From a checkpoint of a small image denoising autoencoder.
Data: trained on aerial photos of the United States (SatlasPretrain), 101725 training examples, 5.2 epochs.
Rows from block 3 of the decoder of a small image denoising autoencoder, named by matrix and row number. Rows with one number belong to one channel. Each number is 128 + 32 x the weight over its row's rms, rounded and kept within 0 to 255. All counts start at 0. Numbers have three digits each.
Before each channel's rows are labels from the 100 images, of 14976, where the channel reaches its highest value: "patch colour" is the nearest of a few named colours to the mean colour under the peak. Only what is clearly more common there than usual is listed. The data: aerial photos of the United States (SatlasPretrain). In brackets: how many of the 100, against the usual share in percent.
# convs0: first 3x3 conv (decoder.decb.0.1.convs.0.weight, 32x32x3x3, each kernel summed), inputs 0-31
# convs1: second 3x3 conv (decoder.decb.0.1.convs.1.weight, 32x32x3x3, transposed, each kernel summed), outputs 0-31

patch colour: pink (56 vs 5.9)
convs0.5:126175093127132167146150122159137099069114170135066163086088113118139095106135160137077097065107
convs1.5:123110092048145101147090125087098106164104153153170107085112117116125085187073098099101120132110

patch colour: pink (44 vs 5.9)
convs0.18:025158086150127167123184126130101121136056102112151144118104109143145149155139124127148151136076
convs1.18:090125137089170102122132121128125130165066113119181156105164139098129119137130084109131118016132

patch colour: pink (27 vs 5.9)
convs0.28:086119140131156158156145133148171130106156120147093119125114122104113153029087157063135077088109
convs1.28:093116118130180124136123123089101113173074162144187126124180127134113195188079113159094131122111

patch colour: black (32 vs 2.1)
convs0.24:141150108182125114093129142150076172108160182159112140056074125123147144147108131117074181102143
convs1.24:049139167095092095151095124125107140172151073099179121136106133141139171112129095126073131171162

patch colour: white (38 vs 0.4); black (33 vs 2.1)
convs0.22:088138104133067097147153131114052143075122110106169129112172159061092116157116137092151147138159
convs1.22:108131139170093153129170133119146136106149125134188147194183142061139173086142106123183137088115

patch colour: black (40 vs 2.1)
convs0.9:140139110118077121111136137128085158143075083161162125073114145055112185123141145137120124067081
convs1.9:094129144095198153119091120095118131143100145102194142159153120127128186108146087114209124097144

patch colour: black (28 vs 2.1)
convs0.3:105149112122157088142180161148127131122086076124134144103095140109199095105131171099079085099072
convs1.3:134124121109138070139098124104119112160116160160134121123172124175032126158111103105050100094130

patch colour: black (41 vs 2.1)
convs0.15:116133131122112148081119130179117155120162144123175134082090152132170139077135129077041159114080
convs1.15:111119136060176078101104108118109119154079133111169135144137124094122079116132070094093091101188

patch colour: grey (81 vs 52.3)
convs0.12:103109193108184106142095109150145157112177106134151127120056101082194137083115112095116119120122
convs1.12:064115143066184136115109124134113134184151086131148112139119128172178163197104132124149153165109

patch colour: black (54 vs 2.1)
convs0.2:101148170146133148093140139161111153106103123090086142115089120118192104155129171097091117099035
convs1.2:195126105137070096112119130127152132121147177133118127107143139076093034095138084093102142103136

patch colour: grey (93 vs 52.3)
convs0.1:144154168126094115133147115133139119065142137128065143053169112069125156138160166081137124100175
convs1.1:117135125173152073140175118126171139129101081118159138075106127041139113136142118093146111059143

patch colour: black (85 vs 2.1)
convs0.8:114137086126124142093119158133053131144158060135168130157114138070127103123080114066119122112069
convs1.8:162113107123066134104075123106087120120151185134138135190174136105091138130144089107136121045136

patch colour: pink (31 vs 5.9)
convs0.13:159127093043131130130126136122201133152100064120110111083135147074082157118156110108153094119121
convs1.13:152123100117211129120115125102144118139095148140172129089125129070098187152111098122205125083110

patch colour: black (36 vs 2.1)
convs0.10:126131087132067135102200156156125151088156134163113127100087141147164059102142106084075132113134
convs1.10:111122157180154122104159109133142131173198131088130120171122132125130083127101103179049154146174

patch colour: grey (86 vs 52.3)
convs0.31:000141112147158137155132109119123114112134136136094143134134118137136173073140144120109107151153
convs1.31:151111082100116051112109121140118132166093087124122138070114146065132092147108086072118165098129

patch colour: pink (42 vs 5.9)
convs0.11:131119091043143127134113136143142155118124033169140115103111141107143132118146144102073100064119
convs1.11:125116108159170144131123132067157113145114160112110137118222135096079165177125090165125157081112