Weights of a small image denoising autoencoder: decoder widths [32, 32, 64], 5.2 epochs.
Rows from block 8 of the encoder of a small image denoising autoencoder, named by matrix and row number. Rows with one number belong to one neuron. Each number is 128 + 32 x the weight over its row's rms, rounded and kept within 0 to 255. All counts start at 0. After the name is the row's rms in percent of the matrix's.
After each neuron's rows are labels from the 100 images, of 14976, where the neuron reaches its highest value: "colour at peak" is the nearest of a few named colours to the mean colour under the peak. Only what is clearly more common there than usual is listed. The data: aerial photos of the United States (SatlasPretrain).
# fc1: MLP up (encoder.blocks.8.mlp.fc1.weight, 1536x256), inputs 128-255
# fc2: MLP down (encoder.blocks.8.mlp.fc2.weight, 256x1536, transposed), outputs 128-255

fc1.470 052 [ 95  76 141 183 140 194  65 128  84 125 120 111 174 133 107  95 136 114 142 170 127 129 111 141 115 172 160 117 100  87 170 153 107 135 119 106 152 142 166  97 101 119 135  88  99 150 109 120 104 104  91 152 141  81 141 150 191 166 118 151 186 167  91 110 128 200 111 109 173 124 159 118 206 123  59 113 184 175 145 130 132 162 150 193 196 118 132 159 123 127 141 164  81 154 119 149  75 124  84 136 151 169  98  89 109 156  86  99 126 128 125 141  63 174 131 131 139 137 135 125 100 136 171  99 145 150 158  81]
fc2.470 027 [164 112 106 187 132 140 161  84  97 114 157  91 103 134 115  97  68 180  80 182 117 113 110 123 147 115 155 111 161 143 100 123 146 119  94 143 105 155 104 161 141 115 103 151 162 160 101 143 115  58 167 128 119 120 159 149 137 193 155 180 151 118 173 141 165 154  90 145  84 126 117 149 127 177 117  98 138 117 143 139 110 181 131 156 161 135 124 117  73  96  72  96 126 191 143 121 104 151 103 121 112 122 163 142 150  73 188 144 118 113  95 153 169 125 182 159 110 121 120 125 146 190  70 101  92 126  72  98]
colour at peak: pink

fc1.157 051 [110 132 175 132 126 100 140 168 131 122  73 107  99 121 146 139  86 126 169 180 130 182 147 172 171  31  73  88  94 152 140  83 119 143 123 128 135 170  76 127 154 139 131 176 122 162  98  95 125 146 140  73 150 114  96 125 136 100  82  92 123 101 164 127 110  91 127 151 157 138 139 109 157 114 130  87 102 173 121 106  43 194 162 116 138 137 119 183 148 110 127 145 165 123 153 172  87 127 129 161 118 120 160 165 149 100 145 138  95 128 165 142 162 118 120 192 145 145 164 167 147 137 146  94 110 185  91 134]
fc2.157 027 [ 95  91 153 100 115 123 118 130 110 137 170  77 176 105 111  46 138  86 142 163 142 133 173 173 124  71 137  57 132 158 117 141 102 105 121 116 147  86 110  87 116 169 136  88  80 149 118  70 165  72 157  72  67 127  89 162 109 167 108 132 103 126  87  90 159 119  93 107 155  97 191 165 124 109 160  34 118 135 153  86 105 151 150 139 111 108  94 163 151 121 112 105 123 155  97 150  55 138 110 118  88 135 113 146  45 145 152 133  68 155 149 156 156 104 136 147 144  98 108 134 158 155 127 138 100 143 163 105]
colour at peak: grey

fc1.429 047 [122 149 145 117 154 156 113 127 103  74 207 132 141  97 119 130 216 155 173 122 113  83 167 178 171  67  72 155 114 129 111 103 151  89 152 116 141 155 139  77 165 184 134 128 112 161 100 158 152 139 112 110 111  98 157 108 153 126 156 185 106  91 116  67 167 140 116 109 108  99 146 110  73 106  85 131 164 153 179 143 160 139 149 176 137 156 187 137 178  94 121 192  92 153 122 167 172 169 160 112  92  81 114 112  85 153 165  50 134  91 132 123 160 106 142  54 149 124 102 177 145 122 120 110 135  76 112 105]
fc2.429 027 [172 145 164 118 109 158 136 117 135 143 106 103 160 146 128  37  71 136 128 189 143 119 139 128  65 142 136 128  86 132 118 130 106 155 127 139  99 160 135  60 122 130 165 110  71 128  86 138 161 103 115  77 132 126 139 102 151 191 155 149 131 126 171 115 166 130 115 141  69  95 160 134 155 127 101  58 140  93 109  47 143 110  65 139  77 147 103 181 135 105 118 203 102  95 151 109 156 136  99 168 183 135 149 124 104 118 124 116 120 144 156  80 131 168 128 113 150 140  76 102 134 106 162 161 155 158 130 164]
colour at peak: pink

fc1.587 082 [ 78 161 147 152 106 118 117 166 127 175 143 133 137  72 130 136  98 110  97  85 127 122 129 132  76 255 150 138 154  64 146 116 128 112 114 146 111 138 153 152 117 146 202 164 147  95 119 134 109 127 137 116 131  97 131 117 123 130 165 118 132 125 138 133 151 176 164 174 114  92  75 107 184 120 136 170 132  92 140  77 204 123  87  98  87 136 136 125 112 217 111 146 137 126 129 110 144 130 172 103 105 128  89 137 111 119 141 119 128 170 119 155 101 142 107  88 144 144  40 112 104 131 100 197 112 154 107 159]
fc2.587 043 [104 126 135 134 117 115 155 112 144 150 119  99 167  87 142 162 128 135 102  93 117  83 158 162 126 228 179 137 103   0 108  79  98 118 115  80 120 134 180 168  59 146 180 155 124 157  90 144 109 152 158 117 113 122 130 107 104 125 146 139 138 129 182  97 129 134 132 143 125 142 106 143 111 129 112 109 147  59 128  54 103 108 119 103 146 138 131 141 116 158  99 147 123 157 148 104 165 101 170 123 140 108 150 104  79 130 142 108 128 178  84 138  53 177 153  83 100 154 110  93  96 106 139 207 141 110  98 123]
colour at peak: grey

fc1.365 045 [126 132 120 138 132  58 152 215 127 102 128 114 135 119  88 138  95 138 161 125 145 150 130 116 151 126 112 108 118 101 106 103  83  79 101 193  82 174 134 149 127 123 143 134  93  97 143  92 123  47 135  89 130  90  97 136 158 195 105 164  88  56  96  92 120  95  57 110  98 171 104  77  87 147 118 104 163 147 124 107  96  46 148 142 106 128 102 159 171  84 177 129  71  93 111  58 107 133 188 162 105 189 144  62  71  90 134 155 140 146 143 117 142 137 145 154 126 117  60 143 176 160  90 180 127 153 110  96]
fc2.365 031 [129 135 121 131 115 119 119 106 130  90 161  93 136  96 120  83 151 161  67 163 102 120 179 163 110  82 178  91 135  99  73 129 163 135 170 150 129 121 146  93  73 187 167 139 130 129  91 179 138  80 119 140 175 131 128 102 146 128 133 113 225 123 118  85 102  99  93 153  94  94 145 157 131 132 141  45 154 111 151  48 134 142 135 113 143 123 143 208 164 136 140 148 127 170 162 128 118 143 160 112  94 131  65 113 145 166 159 121 138 124 121 105 136 120 115 126 111 114 157 153 144 131 133 147 176 163  81 128]
colour at peak: grey

fc1.109 052 [141 133  93 163 147 100 156 124 158 144 151 147  95 128  92 118 172 111 139 104  81 120 108 139 132 157 166  88 155  99 173  88 128 157 102 181 105 190  47 128  97  98  95 106 139  69 182 133 142 138 164 121 166 173  92 165 171  84 176  96 128 173 165  95 158 154 122 101 171 124 118 134 187  78  91 156 149 168 140 168 138 137 131 142 137 214 140 118 127 183 192 139 121 184  87 149 136 101 121 124 123 142 194 161 120 101 142 180 150 170 109 118 131 147 157 127 138 129 156 124 192 104 120 124 102 124  77 151]
fc2.109 024 [134 118 170 152 176 155 138 118 119 125 112  65 122  92 130  98  95 112  54 168 117 117 112 126 160 108  56  98  96 121 134  67  77 150 170 144 129  94 115 120 110 131 140 114 145 150 115 167 127 103 157  36 132 152 103 114 101 192  86  88  95 120 123 128 118 135 135 118 199  50 182 153 172  44  65  85 161 134 184  76 190 112  78  98 139 147 135 176 122 136 117 101 147  88 126 134 141 115 142  83 145  89 124 112 130 117 166 110 107 132 146 143 126 162 114 179 114 151 110 139 129 142 157 211 113 115  67 120]
colour at peak: grey

fc1.620 047 [ 76 100  96 140 138 185  93  97  96 106 142 146  92 164 140 109 106 151  86  98 164 123 118 200  81 103 161 176 106  80 129  97 153 140 117 145 131 128 118 169 182  80 113  98 169 178 135  83 123 153 127 131 138  87 170 129 165 163 158 204  95 133  90 113 167 117 128 106 123 165 123 162 129  56 106 106 117 151 101 124 141 170  86 145 160  85  60 178  82 149 137 208 145 128 122  94  79 186  82  49 143 125 169 154  70 104 130 139 133 140 155 114 114 112 146 195 127 167 125 156 130 146  94 172 138 162 164 163]
fc2.620 070 [117 122 115 119 111 129 101 139 130 149 104 194  97 154 144 125 145  94 177 124 110 140 105 111 113 140  98 123 151 197 141 165 139 143 136 141 163 109 121 119 227  98  58 128 139 141 190 119 134 200  96 143 123 135 137 127 124  98 114  98 102 108 110 121  98 134 125 131 119 142 115 134 132 115 113 253 133 156  87 234 110 127 141 115  91 125 123  69 125 112 149 111 133  98 130 151 132 114  91 119 107 134 127 159 194 134 120  94 139  78 136 144 147 131 121 136 126 146 146 138 145 128 105  85 119 124 150 128]
colour at peak: brown

fc1.526 053 [138 181 165 130 104 155  85  88 105 133 116 143 155 165 147 131 162 205 149 135 100 131 147 127 138 123 140 101 120 126 127 111 121 126 152  82 169 112 132 126 100 136 161 115 141 110 136 162 196  77 132 176 133 111 139 152 118 114 119  95  94  72  85 129  71 201 118 136 108 146 140 137 110 156 138 107 158 159 168 144 109  97 148 182 151 108  84 193 153 125  91 125 141 124 104  89  98 195  84 121 149 133 134 185 123 130 116 126  81  86 145 135 103 135 125 107 143 105  94 126  95 183 173 170 140 117 169 127]
fc2.526 033 [104 122 134 101 142 104  98 134  80 148 137  80 117  81 115 108 132 131  60 135 186 149 118 155 122 101 161  86  68  60 161 133 146  83 143 131 154 155 134 148  55 130 179 132 132 159  83 120 131  41 187 174  99 144 155  90 157 156 102 178 139 156 120 152 152 158 123 110 135 115 152 107 130 129 123 106  99 109 171  47 114 113 111 139 183 140 155 185 135 101 116 138 103 164 133 113 119 100 104 167 124 139 120 145 110  83 116 139 118 140 175 104 168 136  90 155 102  85  82 113 143 130 181 145 127 147 110 113]
colour at peak: pink

fc1.293 069 [111 124 136 144 112 103  24  68 151 130  93 176 124 148 142 161 152 121  92  88 128 116 110 166 146 102 169 146 168  40 117 152 119 168 191 129 148 128 120 111 189 153 147 137 114 162 145 133  75  79 132 131 136  90 157 112  93 196 128  84 138  98  90 155 151  97 115 171 146 141 190 135 138 111 169 168  79  97 117 114 114 138 107  93 120 198 163 113 109 167 212 138 138 148 146 138 119 136  99 122 104 191 168  54 129 126 153 147  71 113 144 163 119 131  62 102 143  83 168 132 107 105 134 128  95 156 166 123]
fc2.293 155 [136 123 116 123 125 148  82 142 121 147 136 193  99 168 136 132 147 120 170 119 125 152 114 104 133 155  96 139 144 199 132 176 120 133 118 152 157 121 124 124 230  83  40 125 130 109 180 125 127 208  84 157 141 133 145 124 132 100 150 105 111 126 121 125 115 116 131 143 116 126 104 127 132 118 115 240 103 134  97 228 140 130 135 133 106 132 136  54 124 109 134 118 137 105 135 137 138 103  92 114 122 181 141 137 194 118 123 117 136  78 126 149 129 132 132 134 137 144 140 131 131 134  96  91 121 132 150 129]
colour at peak: brown

fc1.688 051 [105 182 103  45 171 128  88 110  93 121 113 135 156 152  46  61 152 131 110 104 177 172 159 137 199 144  95 145 153 181 143  82  92 103 141 156 130 126 105 113 102 148 116  57  88  95  96 108 117  91 157  75 149  60 147 188 162 114 149 163  95 133 124  96  78 101 155 106 146 161  98 138 155 161 147 128 160 162 126 105 103 158 121 157  97 155 110 144 185 131 111  94 172 106 147 223 116 127 140 149 147 163 161 145 135  95 124 113 163 122 115 113 153  99 174 157 143 128 144 145 189 121 105 151 114 105  94 120]
fc2.688 062 [123 127 130 131 124 115 177  89 149 122 121  89 151  95 120 139 105 122 103 162 120 111 133 141 118  87 173 113 117  78 107  84 146 128 129 101  87 115 120 132  46 148 206 135 103 148  45 135 129  36 165  96 109 120 107 127 140 170  96 146 129 126 141 135 140 141 129 114 130 113 142 121 124 128 125   0 147 133 145  37 129 134 107 129 153 125 126 197 146 136 132 130 106 143 131 122 114 156 160 127 148 123 112 113  58 128 115 163 106 170 146  99 148 100 136 106 123 138 122 125 145 112 157 168 130 119 127 114]
colour at peak: grey

fc1.687 055 [138 188  63 168 145  90  83  61 159 126  64 137 113 100 158 105 117 130 136  83 129 128  97 102 115 128 142 143 121  68 112 160 142 182  92 118 162 130 120 187  87 133 123  77 110 176 181 123 131 112 160 147 117 115 128 100  88  97 135 129 175  85 136 138 146 107 187 148 119  99 191 135 118  91  62 208  74 105 163 121  99 157 110 113 120 210 111  91  20 155 176  89 146 175 183 100 121 158  82 100 193 169 110 152 106 107 186 128 111  89 134 154 117 103 120 196 124 121 156 146 149 134 157 180 112 155 190 108]
fc2.687 096 [133 135 117 119 116 137 101 142 139 139 114 174  92 162 138 132 130 103 194 107 123 146 112 107 126 151  96 144 160 188 131 179 105 127 112 149 153 115 145 139 226  89  50 146 142 115 188 130 116 211  97 176 133 120 135 124 129  90 142  99 110 121 127 129 117 131 149 143 129 131  98 113 126 121 118 246 113 129  92 225 131 139 124 134  95 136 142  65 126 106 146 129 125 107 151 138 144 104  92 122 107 188 145 130 161 122 114 116 133  73 125 140 128 127 112 151 139 125 135 132 126 136 102  82 111 112 150 137]
colour at peak: brown

fc1.436 057 [103  89 136 156  85 150 119 134 193 169 102 176  62 130 120  96 152 146  98 105 136 156 139 104 172  44 116 128 167 136 137 137 103 187 140 124 206 114  84  99 149 122 111  93  64  99 177 120 153 199 138  87 140 138 128 129  75  80 123 176 155 145  82 172  96  98  95 108  91 114 144 154  87 104 111 176 117 163 110 204 106 129 106 158 180 126 116 158 169  96 177 147 119 129 180 124 118 136 145 152 112 163 140 160 110 158 147  90 141 139 188 159 189 158 129 126 139 152 122 168 128 146 135 144 159 117 189 133]
fc2.436 061 [156 115 113 127 108 155  94 124 115 152 156 167 116 186 144 144 141 108 190 140 131 138  92 124 118 121  90 124 145 212 138 160 114 132 113 160 172 140 126 132 226  97  64 107 117 142 199 121 125 222 111 163 139 121 117 150 128 111 141 117 122 119 114 128 125 140 142 117 143 145 109 123 136 132 116 191 149 146  89 226 141 125 128 147  68 140 151  70 138  91 158 148 145  92 126 133 117 113  91 118 122 180 117 132 192 121 107 126 119  83 115 131 131 127 125 129 104 142 137 117 127 130 107  72 106 111 155 119]
colour at peak: grey

fc1.618 053 [118 127 111 160  93 137  96 102 130 167 118 180  74 165  97  78  71  56 145  66 107  84 115 117 110 142 118 111 146 103 120 224 127 125 157 160 125 116  93 233  66 158 108 119 110 124  86 122 131 117 128 159 163 141 110  87  76 194  86 114 120 139 129 196 175 127  77 135  93 183 132 120 127 114  99 129  88 156 121 159 163 118 126 124 122 206 112 139 147 122 138 193 130 116 139 131 147 104 104  78 125  96 105 112 162 105  94 112  88 120 135  93 129  81 137 129 197 112 105 151  91  79 132 104 119 133  96 179]
fc2.618 067 [127 115 112 102 144 149  82 140 116 165 118 181 121 144 111 128 176 120 183 114 125 140 124 103 141 136 100 127 164 176 129 160 102 118 118 140 164 123 141 135 219 102  48 149 127 109 216 127 130 217  84 157 121 143 114 155 107  94 147 113 102 109 133 132 122 113 135 127 126 139 138 129 139 112 116 247 102 126  89 255 134 128 142 110  93 136 133  77 125  98 135 126 125 110 123 116 120 115  83 108 115 162 149 122 164 129 117 144 140  71 104 154 145 145 133 141 133 149 134 136 135 130 116  93 133 108 165 141]
colour at peak: brown

fc1.101 050 [172 111 106 123 110 124 117  68 113 135 141 126  59 109 141 162  81 102 144 150 127 143  57 184  96 152 170 161 119 110 163 163 139 147 115 144 163 164 149 132 141  85 140  80 116 161  98 134 117 176 160 104 105  99 109 120  21 113 104 138 127  94 222 113  90  92 155 125 109 116 112 131 151 166 172 146  96 134  81 131 145 161 144 197  93  93 149 157  68 203  83 134  82  98 144 134 126 166 123 142 149 143 162 235 139  88 133 126 153 180 117 123 182 110 116 178 146 147  41 116 157 224 159 195 100 141 147 148]
fc2.101 029 [182 130 123 134 132 101  97 130 115 145 121 142  91 107 103 151 155 109 168 120 117 130 119 126 121 204 110 160 139 157  93 107  97 154 108 128 136 130 139  72 133 101 115 127 169 129 183 113 152 215 117 169 145 143 129 122 106  66 137 110 134 152  86 135 109 146 163 128 149  81 135 149 165 108 151 178 101 154  84 202 195 102 141 110 102 149 116  58  89  95 111 155 123 138 122 141 128 109 134  75  81 165 143 123 138 157 145 145 123 150 163 162 162 156 136 119  83 126 133 119 116 134 101 121 100 109 136 162]
colour at peak: grey

fc1.202 053 [115  82 154 104 110 144  82 145 146 129  36  99 166 133  83 144 129 110 125 104 122 150  92 121 179  94 137 149 162 181 102 141 125 129 151 162  66 184 172  78 134  69 177 140 127 118 159  53 118 118 113 143 104 120  95 106 151 156 120 170  98 147 116  68  90 100  71 157 123 164 198 140 124 162 150 152 123 177  54 170  92 139 117 167 133 132 165 138 106 128 173 136 133 141 100 155  96 131  94 191 160 133 104 126 160 141 121 157 142 157 138 150  88 146 133 137 167 173  90 166 137 147 144 140 156  99  79 133]
fc2.202 035 [115 121 110 144 155 104 160  99 130 103 145  92 122 109 100 156 157 138  82 107 110 105 152 131 143 122 149  56 102  92 109 140 142 163 150 130  92 153 149 102  52 156 193 228 118 140 105 149 112  19 168 122 122 110 131 113  97 147 111 117 115 104 134 106 145 120 111 120 128  99 178 107 157 111 134  35 166 144 160  27 125 166 169 140 167 157 121 203 162 147 140  97 111 157  85 137 104 121 141 148 137  79 148 126 122 134 137 159 174 193 149 110 131 122 129 112 108 106  99 160 116 173 182 106 104 129  93  67]
colour at peak: grey

fc1.627 051 [156 168 155 114 147 144 139  81  97 105 120 147  99 153 133  99 167 103 121 144 127  61 143 112 133 122 151 138  79 131 220 127 114  97 154  72 169 139 174  56 157  56 107 111  71 134  60 167 124 124 111 142 128 110 106 140 100 126  94  52 168  74 121 144 162 162  81  98 110 147 148  87 149 171  61 102 125  95 182  77 136 117 117 128 148 105 146  90 119 156 136 153  99 136 131 158 154 117 136 155  70 118 117 137 142 138 151 146 113 149 125  98  93  91 150  85 122 152 113  74 146  98  60 162 155 152 114 135]
fc2.627 038 [121 100 151 151 116 109 142 113 140  98 142  94 171 104 102 113 131 180  69 154 136 114 166 146 110 130 147 117  83  54  82  79 132 149 123 102 100 110 138 120  62 187 218 152 131 175  99 145 112  70 116  98 123  94 160 125 144 157 100 161 134 149 153 103 150 132 128 131 131 154 143 140 134 142 131  66 134 129 145  48 138 138 162 148 163 133 122 247 131 133 105 101 132 178  84 105 132 111 136 144 139 100 139 159 101 144 154 157 134 174 118 143 113  96 133 118 130 120 112 135 142 107 167 200 140 148 134 134]
colour at peak: grey

fc1.674 056 [104  98 178 186  77 166  82  64 117 123  72 141 116 147 174  77  89  90 154  50 156 110 107 192  78 110 139 141 100 111 175 164 119 128 184 160 165 118 131 141 154 142 140 154  95 173 155  83 101 111 106  71  91 108 164  70 109 160 129 114 161 158  56 122 124 122 119 149 140  94 208 148 104 111 117 126 118  99 151 131  91 105 104  80  88 126 144  87  95 145 138  67 138  96 139 102 178 101 122  88 123 193  82 122 113 123 156  77 144 114 156 113 106 138 106 140 106 140 116 103  92 164 106 132 131 143 101 153]
fc2.674 117 [121 127 121 124 122 140  91 134 110 144 131 191 108 165 131 138 145 109 168 114 129 142 138 109 117 162 110 138 127 195 137 154 112 130 111 141 156 117 134 124 218  95  41 127 136 116 186 127 124 226  89 162 131 117 132 120 135  92 151 112 127 116 130 126 112 117 138 135 131 138 117 122 132 115 125 227 105 139  97 242 145 125 145 115 104 133 145  40 126 122 140 133 135 104 135 133 131 112  97 112 122 181 146 142 188 126 129 108 135  70 120 133 135 134 137 124 142 147 141 120 134 133  95  99 120 130 144 125]
colour at peak: brown

fc1.730 047 [ 93 100 130 133 142 163 110 127  96 147 139 160 154 119 153 150 128 125 190 123  87 152 137 122 143  88 129  81 156 114  94 102 111 207 128 142 171 130 146  53 146 136  86 168 125 164 146 200 148  76 176 123  82 198  55 141 159  72 137 108 104 117 138 122 136 129 165 116 176 168 142  44 141 130 178 121 110 135 101 111 139 172  92 160 100 138 106 149 102  80 118  67 118 161 105 159 122 135 120 131  92 127 175 113 149  94 113 115  89 109 133 154  75 140 156  49 137 160 142 124 200 130 124  79 127  64 113  43]
fc2.730 025 [108 106 163 115 170  63 160 125  80 113 168 135  73  90 110 156 130 104 115 152 134 186 129 152 145  79 194 122 129 102 111 129  78 127 192 135  88 104  40  85 144  86 160 134  63 137 155  92 159 103 169  93 144 179 136 129 125 178 144 148 161 167  62 111 161  46 216 172 134 124 135 123 112 131 108 125 151 163 151 106 140 134 159 138 115 103 116  91 153 127 114 157 170  77 145 108 135  92 141  75 107  66  97 117 120  68 101 122 115  69 108 114 209 138  94  98 100 151 116  85 148 195 119 127 124 121 161  70]
colour at peak: grey