config = dict(
    train_examples=101725,
    encoder_mlp_ratio=6,
    encoder_parallel_block=False,
    encoder_inner_norm=False,
    encoder_moe_every=2,
    encoder_conv_stem=True,
    decoder_widths=[32, 32, 64],
    lr=0.002,
    beta2=0.999,
    grad_clip=1.0,
    steps=8200,
    lr_schedule='cosine',
)
Rows from block 0 of the decoder of a small image denoising autoencoder, named by matrix and row number. Rows with one number belong to one channel. Each number is 128 + 32 x the weight over its row's rms, rounded and kept within 0 to 255. All counts start at 0. Numbers have three digits each.
After each channel's rows are labels from the 100 images, of 14976, where the channel reaches its highest value: "responds to" is what is common among them. Only what is clearly more common there than usual is listed. The data: aerial photos of the United States (SatlasPretrain).
# convs0: first 3x3 conv (decoder.mid.0.convs.0.weight, 64x64x3x3, each kernel summed), inputs 0-63
# convs1: second 3x3 conv (decoder.mid.0.convs.1.weight, 64x64x3x3, transposed, each kernel summed), outputs 0-63

convs0.6:098094220109072187149103123116136085171120171103102077127149137154167098111156097074099146121114103123142127081117145129111197110133102121126071074130177139124170134153108127078145086107093123
convs1.6:132123048127179112088154146199084128108168214140105112118178125118098137091109111181118143117210153117098124166123107125135151134118114092118164118140108146130069129121200146140161174115131127
responds to: building

convs0.2:082095102033107097134137054110144116135097080124131105158095052148122072101131091157116120148074114127090113138144092099095131158058059127120131092119089114148129156133132157146097121125131107
convs1.2:139080085129132133078107148103136112134169119160246149133182157158142130141102159146136104174213113114112158112117165120138152130178156069145094140139171110133185164113128133153122119119080128
responds to: building

convs0.28:135159100136174125150201138164167134130149118148202138123108123165149137099172127171066125114157143166058129135119204122123117141133146170160178081208135109089094164105139112131127140162101131
convs1.28:143121134107182111145031139092049145173142103090091147121131093090125107155070150095162102091128112099138171119117176077141118128108132095116120141107126094139151101168135150107069159093065110
responds to: building

convs0.1:123157124128096132132071127116113117126138091072048050146142150095119127043118123105158128131041097084121105150152145108123156122094138149096122121092145099129141135132120138052079075137133092
convs1.1:134118153137148102126144134141038154117163138181180097119103122126071143154122129138109108171220185125137131159122118136142173135119137144146165094115148128133023101100074123144123187134108130
responds to: crop field

convs0.18:106159091069161101089119110119133078077138121142039074119149110123104096063137139133089179132092112062112122112125174125128092124121091102139127108134116108112042124154108105185114137154170127
convs1.18:134141115124152175137065149090126144151153118086218134116156120129186136110128139111156146126130133115088052127124103151140114127126132087145135177143134109149233141096167130190095055127130138
responds to: crop field

convs0.41:121109138198093135135102115089046114151089137128109096130066105098133145097111090104133036109099157094122068098129082090098161146114138129081091116081174136142146065148160116133128137133132106
convs1.41:111093137157133183178208107201139129130081134144194137140180164127169162145179110114116122153134161113145157169144114122079172144145161166146150146162163145135149178072123130140191130157142125
responds to: building

convs0.59:124143152137134126118170121165112089113121157190103139103138168166064126144137136133074120117130133136082188089099128153106146133172137120145160083178113129099116112159099109052241150124125176
convs1.59:135118116128120255121068134083086119163114050110127089124134103118147132101047142103137094148106131105118054128119074093125157134139124131090104139109124158134117111101105138132091128111110121
responds to: building

convs0.43:129134188106120149143088125185067091212117106146061087100133123134127121064135127108074116145092093134105126178106082105132097155114118122117160123130128139042150102150153091122121095119068132
convs1.43:129145058123125097133134126142072100184152255209127093116133127119092134150137109170128125182131167113055157164124109140127122099119124138134137132155157132133091117114131129132167147126135146
responds to: crop field

convs0.46:154175116176107124193085131117158052153077062106167085104082117149085163122056132135108046086088106173128129143120120096134098152137136171130127121125138145100151143117146095084128121143136141
convs1.46:123126112129113191095141139167072125104122153129143104121149132121133129149113114123121092145096087181112146131131104117127138185137125063111110144115126119126255138086075149067118096115110151
responds to: building